python train.py --model="image diffusion model" --dataset="aerial photos of the United States (SatlasPretrain)" --train_examples=101725 --image_size=48 --horizontal_flip=true --conditioning="none" --arch="dit" --objective="epsilon" --cond_dim=256 --norm="rmsnorm" --activation="swiglu" --mlp_ratio=2.67 --head_dim=16 --fused_qkv=false --qk_norm=false --inner_norm=true --patch_size=[6, 6] --layers=12 --width=160 --positions="rope" --optimizer="adamw" --lr=0.0017 --beta1=0.9 --beta2=0.999 --eps=1e-06 --grad_clip=1.0 --steps=13000 --batch_size=128 --epochs=16.4 --lr_schedule="poly" --final_lr_fraction=0.05 --warmup_steps=390 --weight_decay=0.3
Rows from block 5 of a small image diffusion model, named by matrix and row number. Rows with one number belong to one neuron. Each number is 128 + 24 x the weight over its row's rms, rounded and kept within 0 to 255. All counts start at 0. Numbers have three digits each.
After each neuron's rows are labels from the 100 images, of 14976 (inputs lightly noised), where the neuron reaches its largest size: "lies over" is the class under the peak. Only what is clearly more common there than usual is listed. The data: aerial photos of the United States (SatlasPretrain).
# gate: MLP gate (model.blocks.5.mlp.gate.weight, 416x160), inputs 0-159
# fc1: MLP up (model.blocks.5.mlp.fc1.weight, 416x160), inputs 0-159
# fc2: MLP down (model.blocks.5.mlp.fc2.weight, 160x416, transposed), outputs 0-159

gate.78:118168127171151118116090136134128153111122118123090161092139126152169117120158101115102091154109139114084136132107128114136098140142163138121155099151105135106132097127118137157111144123125092124126144153125124164123134087125138104097151142132139087131126101159108149137139113093075122083142135137152142116160111097104084164152146140078111136114128122129161124136122131122154136127113114133123149145113092101090165058099135175127120089068143140123146113088111111121130142088198099
fc1.78:138082174119118136095128121110145168099143090188137131128106123146128110129115152115117105120112088168091133123096136115071138118170127099133142113126132107174088145189144115115121119109159141126136148152116121114109112129115131106117153142110144090206172147158129147146146119127157126195098168094139108089124118129114154136124112130124123150109132153115112140160155125151126092168095104106167152119142131122117134119085123111098111110123120136149180110109091161125122101115154142
fc2.78:120091149093153117109119093139134126131119115151112125152133117130077140121074124122120153159152117171125147141137120153178152121146102125145134118145145121150142163081109151108141139128122179127135116116127115173127119096147134125135125148124127108075115096135140129114149132101067123164096130093105151119132144098090071148117179132074117126103107124148113139123133130139149106127156117127088111087168095143168117079125139146138115148079105111129145131099105114146134110092063084
lies over: building

gate.224:101160152118116139127158155139139107167100122156088147142061146072124153143135125122117149139144124129100151148134109114144143145133164119107127121133156131092152149130118117139126152130132109140150109108151111108128131103127162084092123126150115142135084106126119133109153150130152109094159152114125053118133159196143135130129148100186160139109073134095103171162137161158118143108120106117119123104153152160101132098088111102140130085138154108115126167138114128133131149071125165
fc1.224:147093103132138138128100135126096135088137117094150112137145109187135097117112101136114121110118143128160104108130142142124097109155108147147099121118105136126122110147126113096120139129115148110129160132104128136133126145107127172154133162119153106126186139106147113143171129139068122151097082142116194143122094063106105115102110151122104104144181128150154082061108100102140112131124154093134142162091103119146141155166103133112108168122086144150134116112138126115124097177136121
fc2.224:139127121121125142153110147146152147093145106117162110187172140171108142148128176123136152130171124083151142136113125112100148115139144100132157140160090109091114129091093135093104093128102135140152089153158131113100139092073150131115140136138151124130058101084136140089123112125128072094133164135103121092148120140096082134102098141130136115107137138068130108156097126121117143162131144136130142137082170100138156099117165113155140150135087117138145138137116120122123133136117119
lies over: crop field

gate.364:121098153143128102125141070139172184149123114139144149116106151148118121154081139130145121128108164121137102074135100086101104119103130101103099135114183108114140117117102119115089134114125112131153098104145107124128136137148164117137125123065121167135158148131128127109136162164137127157154104140151129087155136116095110177141144173121173151104097154134153120142108138079122117139157142105098144133146129125117128116163123117120087079131138107131122149165135140114133042133125150
fc1.364:140136077122099187139140140146102123123135141143100174112108089142152152148162147107133150122137138125138135133112109114124148164083147157111144108159110119117115136182149114105118142177121116125147143168113118111120127123119035117138106142179135133107109129100161134143137110100133139041088091119149139109127135149109154078124180127148141127127120143132104160110115098147117150117098146113152164138125166132120099111105116122160143121171124113118157146146163162142113155118127124
fc2.364:114135102116115102095153173106185077110142124131113142141107131109143133169171112147153139126118090129139094063139115092114134135156150132155126141136064153142126139145103124141164127133126144121110105145127102141147114143110127143101145144063143157102158161141102129120122087164140104129111124136089129091166110117112105155132190101109175147145139145140107140124162105183099124134122109113112120102098136119149126119087106128145093160124136148122139162167141125119130188115138144
lies over: building

gate.115:077106172124130125147132146153136131103112114138110105175114144136137112122135131145105152116131141133140174156135135151113110105141148130073119115151132110094136097156107155151087179104139110116132186159119126154193159119119135078138106120159120165110138138077118122086128138095181131147123120140094141157127104155086135149137115160130152110156092175128122142114093141128105168107121123152128136116106125142133150134110085112117092105141138122151174167114109095090098096103107129
fc1.115:098145096126115146128150141154122142083105171111096164106142177122110146114152153092149109124124125128098122127118110131114131143146121123156108144127129173137153178121148105166158105159119136129164062116065135102094090122137105149114130132135137134163083143158124162156119105129123113124124120148127096113117121111138112077115124085093099171140119100150151071140135131128162131089130126104130123118167117114156084148102115147130162105100124086100151099163118145153143178117139118
fc2.115:059110159095166144141146109098128120154087146145082138131193115108155156121110123146139137123114105151104162146136119137158101135158153097107121145129112096148092120115142129131127121129121134135119068139104168123153181153110082126122156121117131144141096116094135108111114126106139126107179117136143121117103152163105112096120122144089117157068125128144085177146141139150109133102118152118110133131085122130128197124161128125133145150113132135115084099137098088117127097123130088
lies over: building

gate.86:061111111135132103115127120149125169164120113146118182138106173161101141169090134129151124107150130109141122106164106092104089134121154131088080135100160104137132137125107130089100148116074136117150091155125102131132150143084134097143082127082134158125156152116118117139154155153151098131193136127140102092145140118113115173145153132139147123142085162147142119091102167062126131117157142135137156120115106151131125139140121116106121106134161102138125131110120116118112102099145147
fc1.86:118098134134160139126131114150099111114100135140125158150104145106136107139132146173120135112109096108103079158128115092098111100154135155103130168117135133143154101046147145093111131099085130103132133158097135151110110121129158142067122103117142152198120124141129123120158144127150110151147138168128116177130165183113120147104102106145142114191104147134147121135117122137170107125184152129108147116090106128115105145155132116081124117134111095145132131117089126139142152108143161
fc2.86:174101116127128124188132127159130165170130145145127104100115142171125113056078126125070120143086132116103134159131148150143110120118136122102151136143170095130117137098150118116095134134081135136135168164120156125126100113071131107145093115166137104160103102127112153117137140118100125130179118119162149187100164150148138095134078140123115149141092123098152118155103147062128127113098136124115140111137135113134129099149128112118144120137139115126100135150129127109159105164148115
lies over: crop field

gate.289:113158138143154119158097115115116098107116139153087149119141112147121183128148159118143147103108100115095121131139154130107133120099129143118133074148097109103151129143112098134090164154090076130126133133105123129106077128129138110120117068173103138127140118117139136075108122086120117157160113121140141134158132113133128146126078113127113124152118126140157125123101137089113171073134161191114154136123083123177087095113089120153093113142180100131124127120135105122153140088108132
fc1.289:119146139134165117104113129106127109135128158129112138116109149196091177107130124105137119087127090145083138106135175102154132096093119110169148106126076104127140147153153132112119122145107153125102111115140102098107107138153144144112104110136176110101130106174142123090114156131136119159162128090141136161163159096142142140133081109144123126101134127143147143109139157096137134086117146195111164116125074123139103096131110140130090130121151101073168108106127102105138163116119125
fc2.289:162151136123108126110182131131130106142133149113126161146086105171170135122134102118058163151149175083104125100153150089108135147137098080110132167124115136087102097174156160089106150139148105128162128108090176106133110088120134110181110091120137111111136164113134132140119084143136157145149120138122125162144115136107137130117151110121139132146122106174126110114108118133129128114130109154108089105129131133160108134136141115135133125186146142134070120126106153113116152129115181
lies over: building

gate.414:170105133128116156127171125130114177126110118121095117125090118120069159110133161158111110098161085154133087129131142136134133122130142121119125103130094111121115149126113115134124137100147106119132180117106115115119106087123178173117152128155128151138098092128124157081117139137120138146119103141118158126122101135122126136116061118140139148119122128121142130138100105095134136120118074160133104160113110172166125061115057089109119145137154152164083128157175137139148112118121083
fc1.414:117105151138132136161133161092129111119097113130114149158139132125104141141158144136109120112127128134116121100109170120143106130151123093069143083098143121124137142112113146109074150165180130147164145087116106139172128114139116118115166130150150175100117121157129115145161137122152126149155119109125148162154141173173126102136104169120163116108116082176127077160143130123106144076118101164101105160112108174134121109129088107118137107092143144143169190123156123116124131113134111
fc2.414:165134127107145129116129103139126152134128128115171099197112145114140152151127153145157157132151107160137095140114128132058129161132114157149151183132134133107135105175121137113138123107164124147124108142144135117050117125144152109172119145142128116163103121139138094081079129134091157122119109116129145124120126099091112136189088152138119135143130107119121141136133116129121167112133119115130116139131135140130133160106147109169152129154126154138213137144172129165117184108101121
lies over: building

gate.381:142145124149116155144127150147089119149145122178086139115114169180076113116155129133158158130128128113138131143157120141125132144113140139153112147114150150129162093143122138132087057139114117141126149147161153164138116137072145137123149117133121115170082129110106145099123131157137124146149105120119100127165135084112117113098101155136105098104119128162130127144173133106104098144139125102085164146119149151129137082163149081173115182118121122156121088150088122102148139145130076
fc1.381:108108122142159099098133119153156127113104134092164151167123133107187122135114180112130121120122102138105113125116126127149133109120111123119119122131100104169074159143145126102147149096101138113122092084100093090111158154163111141127113137106160119123156120150161119164144124076135110111144143147115148133110119194114146139145125107109149169173146176106115121112124133145149173105120129148124135095110105141097101180103149156090134076136145127126139179093139100140105121100118163
fc2.381:116125122126125148167124138098092110126120083083068151125117109107146126110085123128141117129098119110114136118117126108159150110132146148092144098115091096164076166107156149121168096146145153179159155136161134140120115125132058122123106121105150124169135138133112098124154149117153124183122111123145081157138128096166137103165109104123113111156131085111145115145120130127115143120144131153095130117151126092085061107095130110159115085117146121103096104139094136105149123130121128
lies over: building

gate.49:089125129136113148139068168153074157105151127106114122153116135131127108106115118128129133103106077147161133125080085145130144146120152121147093104157158124136120152152059129128117123159138149101131154116159112098139166127115124117138136129138129104080144129164104099124099101120141130140144158121143099140079137124119120149113148135094121161122122188125124104124091146178156114090150146104151114112159140118144137064095103121075131112150108113105129104139107146120140180081121130
fc1.49:123113151127116133090169119126143102150131097152190117115168150109131132163097114132111137154187161146146123137113153109164132105135109118136121173119123125136082090160180134137169143116145116133106072150108149136124107123109184145141153178151144139144107112118116131100127171153090160168109138130142157132134123096143095095096122132167122095142161085134136118113140116111104128169087112105125107151108084102123126156138124142155110168110136130110104153123107104125095083107146126
fc2.49:171155152103113132115135101139089133137107149108141083136112163145116121104131140108140138162157165184116101147087099164113086180168155109115141166149111105158150131101094132104112124101106118147135151139152123098125094146112121129123125150118190097162137147114115123098172127162109103164121183125153106126105130139098117126129091155122116156108131087052157160121153109154128133101132120147141136122150106121140121115109137113198113143140138119121129106120134083113114121114118127
lies over: crop field

gate.308:101094163161106172106137112163120159165141103102148101145147091122145086121124141168112131131159147150169142126168143119158140168149124075121090151099138147142093119155150123099139173104143161113131151117157117148102136113116160140106139188146123139132155106160123097122216135157082129143102159121128125129122129121115113086106150084153091141105111088104119095110087163107125116130111111117136096116123116093102139123136148127122134121137122158112127147120088138124128131159110127
fc1.308:093132132153114097152122132143152126092121159126089135151139132170129135122149088131153134089114133124124135166087100133133109114141152138137132124152127095118159101159103113119128123112106100132144125140139140138132119151122124081157164128156130167150098125119149116090139130137189126130138138120115118167078142181110166180122126179073141097177151139142152114121131111113160149110126124141134132119103091136111082128110062142155083117075149099118155163103100183117131122119110119
fc2.308:146149129145127145131116127138157108127123089149168107181131131156122130135130157104096138163151135135158098106119146133094131130109122091141153141123109086165084109090133124097129109114112109126112160136138123141090159108137134089129111159105140107141130125099140109168131145154067081152118120152141166087100125103126092096157172124129106130170162105097127139112109138130123136161135138113147120114116208125179085115090167077140155113167149094132154123121134140162138146141127140
lies over: crop field

gate.10:115125177140133137126127156105155144102131164126141130156146149144078089187169122121121140140103074151133103141147134157113120104126135115115096140096110122114135145126089153106118165115178116139166139084188128082135134123159143176138138118127127093092144114123153117161122156149151129139149121131142123106140124140119137121117148108138172114146153137099090099130118101078164113140107104097109121116110162126140167151108126126131163087139113143083112050113091134129158138108147139
fc1.10:142116082104134147071173150112124121135124127144142100095128100135122144139090136153163164098136093123116136106076129153104174182129145147122105106163140102110125092179150120116102102143118154126126159146141117118064124134089150144083154178135104142117119127118110128086162136101110140124150082142150143130118122114141160100148126130121069143107096093115132152128098113160128140151151127121098121108132137109112120092128155089141081140129131130136144087150167114171121134138096109
fc2.10:105102078117110121161140125145168127158151195156148115109197111111167102180073137119137118109108158111133088139101128156130124143151115140145096137120151115134122129109082158111143154110132160149115133169170117108142134122066115114118125157142137107079125131131111138168115147137148120134129116113117130124141126146118128145120145169119166098100107157083170157108141119158151141121127152106111139124169095133123118126145141140150175160126121133165130084112116120072150110109103149
lies over: crop field

gate.243:108126151138103161109149136125106109116108108120110144172105105151120111103164117138133129105122113169137100144079120087135138095112118168130119133133110130115128116149111161079103154131092103126134143133097115132121137091125078096093096175142130169137127090068129124101153168080154175124114115177148131188122132137168154124107180112132107159160138158110136151132088119134119115091120141120115122129137102139111092119103124153124077113120098120109139115103121153167162124088137124
fc1.243:129132184132115123133095109141137132154117135166145124156156145102097132119157100093153149139141135138096044129111205142148134147139141139112117125147122133139147118160122110149114131138091143147136138186130091109151175126160111135099160121122079138126153099146148165117150115115166127160166107098125115135077106112107142133116125106142083123146139117094165142147121115146114142106125159130159149119149093114147119133106112145140125108058136130156091120110081139144096151125096146
fc2.243:163120153130156136172146097182141135111159133127159093176121093168159128129164157116130132127148132167125178116111165122092121108120142105121118150131138120156063150090111116138093143096105082141152126100126145132094115158158126101119096120115152092105135138091102142147124101208089079152151146118116114097097141134105115102106160126140136112126095108141118111130100102132123125157134117122094122113112182090170109119114143125101150121132163132094129116132135107122146124120125117
lies over: crop field

gate.99:088125132118121105125117118150167133157169124118079129103177145156123142091160082140108144111122143088140140123146126196121119155077125113135162099121142108127194126150135106116145156148124180157136129137115130117127125141109168137173139076114140120104126138169147123114100125152131094132136136117109125111141132125148175128151121142092075126131138138129123119162120083117143144066131134122142158101128176200104148141123122128141126101163148157160122137149125125104109152105158133
fc1.99:147119119138115110142094155150128081159091149143152142128087137131119117164128184135155082122131105160121144122098142106142134114177141119139142091153148116128120102093121154149113106092112077104144132124170134133123106167159106140121141133134094107141112119064106127159137112107158119142171158137135100125099111091120126181105117107164153163133111149158104107146088153131097132114152120141115127166177121121127110117121104174139163121135120113101141108168172153112103157171145103
fc2.99:111138103137121130121123151124128112123149121125080148165176099113112107067109111133120061104111113109158136117120110162092167130172131141129149111121152159116148089130124088159124147141164086167127133100110119111126117114134125126100122110096114116108132139089094128099132123118121121121148132112137119108149123165155174108109116110075096123111085111107104131152091164125166091102122143148103093156167150151138121160098160137122122141154103124078190137112114111094134141077130126
lies over: building

gate.134:093136162104166080135114118178152157168130102105121129096066129108109139167151120110110142105132103110118164145136115159120127161150125095142150102095109100120152124124072150151097122130146098088096148132149132101125112083160090102094152116152120165135134193154115126125130119132131128112142144120115127104114164146115137095157142162154149120114144103096095097136115149189121132139122088122106145107121154137140131183110106167118092131135146107108119137187122137135117136126113141
fc1.134:081133122114159095109143160137167155132102089123092058155120127108115143159112164131125164141177139134118144131150111149117119161136132107112150131153131091144146089139110161159102133121109107108095136128154138149136194083132138123104117096154118163113104155101117143091136118133099117177128128113098132110100167140095112141149099147139157093139122129078108103134110151130105134117119099123118152075112151122098137135132099122181124101142141149133134156163112121113087129123074096
fc2.134:151139134117081157082140109141091134171113173088144143121154139104094131084104119109140157177076116128145109118153123097163113146138115144135088115142133116152119116138162090100106116116127082137073130138135129125147139178174171127092104152089100101112175099162097095159110136121148162127138102129117110141110154120152151109136102128134109167112153159180107118127111137158121120125122097114108130126139093142130157096128126084121144126132133102096140108077137126166147129137135141
lies over: building

gate.16:121079146130151120078119169115157120147109138130121124168141116124126113129114133117154088107118126110090151129137076125154102144083128127093177165133146147125142151148103087102119129134137083056111090140191106095118115114158107102111093109150152077149132126111137090106108139164133127135124103126136128148139098128167128094141100132123086144126079178130149124132125110171136111159136087133146122100118150131135183128107140159114138139106124150144107164108122116145157137157152134
fc1.16:115092116158158142113145088145074115150085142122114127185068154127138130124150133114154125130176125201144131131094140159158140104153130104139078145133120141106156103159135143095115164121192118117108127132129134110135120129133159134140108153128113098124165105124129102095138161130122128145174092146116109154124124106139125126120125126143120136160159078129111128131141091115136137108120186103081110161121134125135126124132154124130077117102175119149097082107099119167092119113132146
fc2.16:151180134109091082116167064147134132141090162149097129099145121115118096127155092127100153096153114135124145138143083108119120159164113114151142147098157126150067102112115066139127139152178151109115099103148136110171100113144120124151129161170134107138083161172153122152140105144110095118098134129087127108163169116130123119155133090126123134136136124138100134101132148121126119113147141152118095136126113177153090123131129093113154123145106118129171150145124132115147136115102162
lies over: crop field

gate.46:115103126156160149060129119110112126162099133113152108154144147102143132123112102117151091134163143161139140128121158155163143132135087068135132135080136131111140135187144124079142127090209107131130105157142155091111148138126170121139131158151133119093124098173092096099141152179092123151134104110130123137112123086146135131102110120146130132120161079120115129142145090107153122150109132066126108124123149115127103126153132150150117157089144145142103143128129140143113093124128115
fc1.46:163128096149152128080106121130097122109115124119187109143118138075117084117104167134136143139124095159117116115119138150164125117129099097050132125110144166118150146130117128127148093113157164121145120155140124121084146114115140140114147119158151148151150143132096157131129138174133126091138097093130114130125157083163158062150112112150131103102136142129100115126159125110161116157105104102174142107137152122141147128143113142127073105114101149181136100104132125119133075166115118
fc2.46:111095159095124101162117094138102162141116155138101135103138139130123129185126093131127113102120103105108155137129100119123125138179155145172150083103145146102083133140135127135109144153125147119099100106138130157173114134100120086112131134178125187080129166156158155125126104078130146112134085124127129153111114147095146154144150124114164121112099170191113110131141130099125140107149128138113101110126111119087144127109083128093097138117105155123132168160081138090128123104128128
lies over: crop field

gate.61:129112098158132110120095106139114106129131127144121114110098114120108149150105103130107137134154149154138123110140122182131104128156113094135095138081157159143091117157153111134135163137140148167114122127130109088161154143143200122144133172133124098144163124148120115127195125145061099181140126109153151093110107067118109145121108133193117142128117089093161106140137128123093120150108112100092125126099143083131122117122151127121124162125139118117115133103088102087133104117150124
fc1.61:110154133085109154161129114109106112136144091108122176144103103146115141129103185119132142084110089113144107133135146124129117147107159126157111111118139118059155155096138122090128133135141143118111144106096122157159136118101127079103107136133120162181150087106116096108200169189117112116144151178129096139114096143144118128107133111160090154147119117134127137102120118144119131128135124127155135129127104188119113139128151086106111093117110080142118164100137103126138130090118146
fc2.61:125185122128157129097146129110125109106137166110131110150135086131124132136131093114111160187167103109165204114113126131161127144156157108116129117163135153061091129161129115095133136096131128137114146132127146107118108111109131110108121167109140143102144151107122088113063147148151142107151139216162122133121124113158136120100104112121127126137111115143139144172127141107132135134090134125106153107162158053104122116115126137142108126130131105099125097122149085138131136152117128
lies over: building

gate.407:144098126092159129137104128128155103115148167132159128129092145149102133141157097113138157113107121138081113094155117118124090183081129181127145112144120123154130097138118128105091117128148140105169129108122114134136172126138142104128122131102129139142146107115084120121140152119117105150102074113109174133126181144148157183154136102095124089121142158133126089169151130152127113131152188117140132089140140124111098087137125169102145097135149115104149131153120139103201126107145143
fc1.407:105106134128145100125108112124100131144152102136157084127150152105119121129110124121117122138139127153102140131146150162121117115136089039134080127125127136145122130166133104151147137143144118145159119133142136114149134093080215139123157163134165077118134128169121103081119105123085095216122136122129137124101103090139108153142134097169121165112107093119154140121146136100114105131138098102146116118140114097140157152128155118126116143115137176126121097144104116127094094120126141
fc2.407:143130106113121113115127102154141101144133160101166071162129117125139115135122116133108124119186125104169143108133123148070130122091103112116134119094115122107123103145147117098161135085135146126174087129149147128124108124117179123098169144127183174117141129126152121101095103156092155125147144153119164122107158075116099106179105116122099118129094108129133128151076157142140137145102103111149122116097106105119170132137106078144105141151121122138167154089095102143091126116105118
lies over: crop field

gate.254:132135107104103104168108085100139131157115118126094125143120102141158156135168071070116085128131156113119104129149144097154106094129122086100116176081108150135122153115129090133147149139131127128097098139084130152168118113175114095158141095103146105121144146166151146163110099148147120085126105136116140112168153111153127108095120104157144141131140152129125151123120123143103149101114112091163132078098157133127162151152090096132163117111106135144122145112077138132133138090150113
fc1.254:086154148141112097131145138156124130091114130131145128132151131099088099147106105161106149172096142115146150167128085128142104130142160147165172098130189133138109100131102146158130156164151120175126144124100129123146143138126149135125101140155125138140139117097100133111107113100154138146164168127158118134089112106135130134107126131142110174135119132117116101117117086071157109146106115135129108184155117134145120145129143211132170106160165091122180149135175110117113111134123118
fc2.254:164163146119163152125151123160146138132142120134104113105159119106109167134125180140148119080154122132114154099147159121096107110135133125152081140137165138163134116166111134125115078119147160095133116145137186150127149143163108150135101123153149153101092141091124154107150125117147091149159094139141159141127148157094106125066126120086131088110136145128128108135127112100086138143176098140112119160118108102134177092147125096084078095095126094147105113123109119125135124136131149
lies over: building

gate.173:108146099145136135144114121110124090161147166137097126139070133123103133104136107121133102126100165101120102125119135146179095168130152140077119126141101123076180138093089149095167158107136130133107139149131091144132110130108110147102124106126118124088156093106106067142168137126124089111110114114115115146137156108117163123126189127165144114123128103145146134133144135096154111131140103104109150145136131179096139095132110150111160120107125091115141109109114146135107170149058145
fc1.173:156134111135132140152126120098113083163134148165118123099105123105088132098093108134133091138100157123117076135093142158122090158125151160078118128164091119120155132109099145123181132097103140162128136142122113125122098132126098156115132112116085127107153111130096112118160136128125116132100153118131133135147173084106146109136143136164122095091112104119141153132151124110160110132129104121153168156129120150094166094143101172137160126140105084095109140119125135148085147142040148
fc2.173:140086124138096141112149137102125131145133138183137137116118134122087112157119102118141098127183148100130143113099129088119094163136116135107138142080122112103133109110147084144163143139137136077116135135117124154142089108123176126128128115138103138129085166137099136114141135169131153178098109121129118122142162136173109127133148160127117155106143145129149157113159108108098118119142127106121181146147172136106134156137156112151098122138155094125176137147173127136167134141039085
lies over: crop field

gate.116:151141166128107116155107124125096135099153127156116128130144097117119135143077169126141126140129127150162122118113090093142147133109124108143185125162150118143149131123150112138165121129123150126103084140153103104098114093090146155138091114138140126143137151124086105148139124147144117105138100104077195104122154120142144104113148159097125119142117139126111128146069104151099124130125170097151138164134139131146135103152134143121067153091093080184090080159126135085110155106145123
fc1.116:147178133119090093192111129140171129089149110131151142119167135154107148158142095106124118156115133101150162101167119097129115156096121120149167111143145144138129142121100113178140099162112156145092118116112088139119138138084150119126097101162161112112151143107095126183119087120122097131140127080096144074158170159099093143151125123103136102086116136130099103112115151129123118132143140113168121114148141151156127120150110131111144104137108116151137099136118132058120142133123121
fc2.116:104131140162122171135118124145159089084131139146123104122118144125125146136128127111150131089120132127131105113143157126105151094149130154130160130138118158082137148158139141124140122130143154146105175128119104125103142187075094146118127080110128137084115142097112122114152115162132181114093122179087084161138135126137129153148147112150144095132101135120135126131099142139181113133141126120161153161118099114162102118137160108163190101127153125160150197136123113127162160163172122
lies over: crop field

gate.408:122124123072098174166130091117084142111150071154135095139105168111133120086149101148165130084156134122143096085131137120134133174114128136127143102173127110123151149116129147138104163124089143103091125119118102157108134142188135105137130113089107093157144133154157129111122175102143134138125147097119118100127135118144139130136101111114108124118105101102106088144150133141098124173120092124124105147157144122145138129131101145154168137100068151130141098087145150158141116161117172
fc1.408:153087159104126130118101144163135102161057161130141094137155172121136117180106085189108117140177113145120133138101118117144163122145094128095115153133142134099149127115115144133135150095128098118149145103121104114110103102125158157135112153138126095128105141122121097090155153154101124168125107149127138125126121065153128095115132083136152160148156086131158124128134119158122115158112146104137128090115133131126128112187176114134086159134137149130086100163141143150152101121137122
fc2.408:128131142109120131154159107134099093162157134111118126147072110129121175110099106126072110104140118152143153141133130129105125113136091073108105127157146141112092136132171090118147163135099111122142129109121172143139103157122144152135125153137149110109128154110093121122145075082109129130103149079111180136135113121049123139139156129149124164090115130157139134148129124140101117114162108129079122083121124120136138146140092102112147111155164150110138138118121077155128150074151158
lies over: crop field

gate.221:140116158117131172143122111128118123126080150142130149153110119130149080104099155166121137163121134107122133143131122073060118097139117128096131169154081148118155116085131155125123167087137140117152145174134181140135138122160143152178145110142133130193164188151116136119170169121138128164098133161133111166128153139119142098148089141131168120158096126151187109165132126154132100111155120125110124140112127111139144106112111125140140108095122124113136110164130133122125141105137139
fc1.221:122125128150186113101122114108162140109139089096146106086115159140159143147149113116118146129145116152131154139141143131113097092156096140142111101121161107146137128132116149126104107157100170127128111138146116147137115044109114104183147125109071115115144115066113149145122135140144150124145124117106177127169137104102184094106129084126109117165109125145101143136118154126112151170124156124141111130152136148113147094138149138129156148134149129150140159099155163122123126124104209
fc2.221:128116121134090138169140105135100151120119164096099110086127154124149096110148138133143149130142111163119114102143121127115115092137108097137152148136164103128104126106143112135106167100084168147122156127112141115110166210130137110178155147141083132146114128078106127117138152120131138131152135111112095126101153136156083158127127088128148144165112116106124131100109156115161145098135154142127104144121101141126135168134114128124114133111147139139143088175100062136154131120106043
lies over: crop field