Rows from block 6 of a small image diffusion model, named by matrix and row number. Rows with one number belong to one neuron. Each number is 500 + 50 x the weight over its row's rms, rounded and kept within 0 to 999. All counts start at 0. Numbers have three digits each.
After each neuron's rows are labels from the 100 images, of 14976 (inputs lightly noised), where the neuron reaches its largest size: "strongest on" is what is common among them. Only what is clearly more common there than usual is listed. The data: aerial photos of the United States (SatlasPretrain). In brackets: how many of the 100, against the usual share in percent.
# gate: MLP gate (model.blocks.6.mlp.gate.weight, 416x160), inputs 0-79
# fc1: MLP up (model.blocks.6.mlp.fc1.weight, 416x160), inputs 0-79
# fc2: MLP down (model.blocks.6.mlp.fc2.weight, 160x416, transposed), outputs 0-79

gate.333:540503509470586541533542423488557551528568544456536499514458562578576581576457457552432358508499465463550501524502506570508492515466484535532531489481530440476580596455518480453622531423508502534507483439435505475432540544551543495472541414
fc1.333:546488492513487509471560432470610593528526568474557512514447563559558573536442496580471404485530403490544449522477484603507521482447485545532598509507521437505506582511550443484589450455506514511562523522408518465456535549528521482453559487
fc2.333:476501552462555549605527406534527537515575501459473553531512494498442538499463574568481385481526475503492504476500509453486447505501430580529475521490468527491457587415442563490439455610590484532418526489481591436582436486412474467488453438
strongest on: building (95 vs 42)

gate.273:512445503489508529427514512536452462488401498515483459532480479513516497541417452484441510523561502615576411530486478514555557475517447487504468532472524526544355433593500529456510539481462509495493491514490538479528502489480585553525516686
fc1.273:482547502512505486577479476459548535499581506487525568465510508480496508476594554511566491486450494374425583476522520486461445527473549504490532470526478485426651549393497475538491464518547485500508518491512459515479491522541426431481489295
fc2.273:474473536487434533583464419490518497491627529460531465483578555493480499529540595559549495484486523616542605478560487439514475513441495472491499528562475494521509547377522527481540493480624474529457497514487563495507423495442401549524499429
strongest on: crop field (31 vs 8.8)

gate.122:479542519525571477426558597557517525551530527492515452533550584498476454468487526565511532508527446408437560400479541546552595550522449485558465461479492495491578474510538510528506455460436520444515489476613423473429605561371521555417530523
fc1.122:525521539463560559518552553489502526384559538533448501573550543482474456543519519431530487502525446485442522430566567509497524436574414524502429474429506581467498532529477438523578479448506389421511500400546474496475553564424424504427528546
fc2.122:531552413522501462399456489557492480430443540492559586412466521466489528531458532536592523528465518485436553487405522494518522553474621504447461545507527407525447462446513510443506474480536432564455494506548461492566520472520535480522429455
strongest on: building (71 vs 42)

gate.3:492484552418474517490507426552543454478495583493572568519444573568559517509424482538496554542473383541487487466333461572400468529519512428563381511553619522463606510492444501596489458583483448490432451563541502526531559513527559495525466460
fc1.3:514506412566602498454511512499518523556526483575445491441540595365437395471515537437516458406592583557564478453440542439537477492517506601435588507541409536582471502509591461517485509462513529537533582476417547381519480444469473413446485518
fc2.3:479542443505602488445514470546490546450551495567450531454466396383589395533497530495544478619563546396465492467351441527467492545570495493528559497568540529481573462498416451420536502479467488526515476525472520567419533428566628578427537600
strongest on: building (88 vs 42)

gate.405:492522567493414588465528416452580456481444533552442549544512420478547423430501485557480437521425568465531484505538563430434460517485484432599466434525429444464526553479535447519491434553522504505618534561525488377489490521439506409578580450
fc1.405:474551540491429554428541491464562447452464522569500473558589453452526488445447508548495455580457572482524505525528602459468450499468504410603422487556482473437511558529570449565451471571436519534598540557563519470543517535403598458555531467
fc2.405:488456525521419583480576451487601420554506504526436453458534524476487468538437450538484449476498429445495428500515422499527501464417498493448555516588492510530435535500453533601515571387520483534517513558477606552460460510555466570480500505
strongest on: building (89 vs 42)

gate.340:433502554495510530480525479497533501458484486476488610531566471514469578514504518519475502681623458485507379556462465513556457494442512526471449359510520434490499493503539453436462620454483500475486542525468544475532501526503407503412480487
fc1.340:473504573543568496467516575432490543447435487533507506529532605536512507509519430516506532558595531459465498497414479514560483530507476423486460416550502469314618493527519455503479488493578473497539467461473575481542636519506480491545501300
fc2.340:500508495547517454527550514423485486559487486494499480453554553485497536456460496501511489394614468470493556506542508524482421500470449488486593691484504443454512473484498383442517389556468479515472511469498484491454513525493485461525525522
strongest on: crop field (26 vs 8.8)

gate.39:501547506575427524540492468465520462566509490514582465491471505503466494507512417533379448572532519447537416584549474468478506451456483458501573607518515490550550514465553535422491533531544527478534488586428558513614344508522503482571450424
fc1.39:529534520495561565548542579464488517424535551578496534572532520521426457513579489514542505490494447522480505406569527450482508442591421480524401478422567546494522464514467464481538453481462402374519544414578469496454558553437467536426507514
fc2.39:541470540509585549499539545486483537584510460586526468594553427499592471481577522516549493510512550476524453416542473467461491456574425496497619505432471552454508454510515491505474570517520611384547465416547546467519548551547465480423473489
strongest on: building (74 vs 42)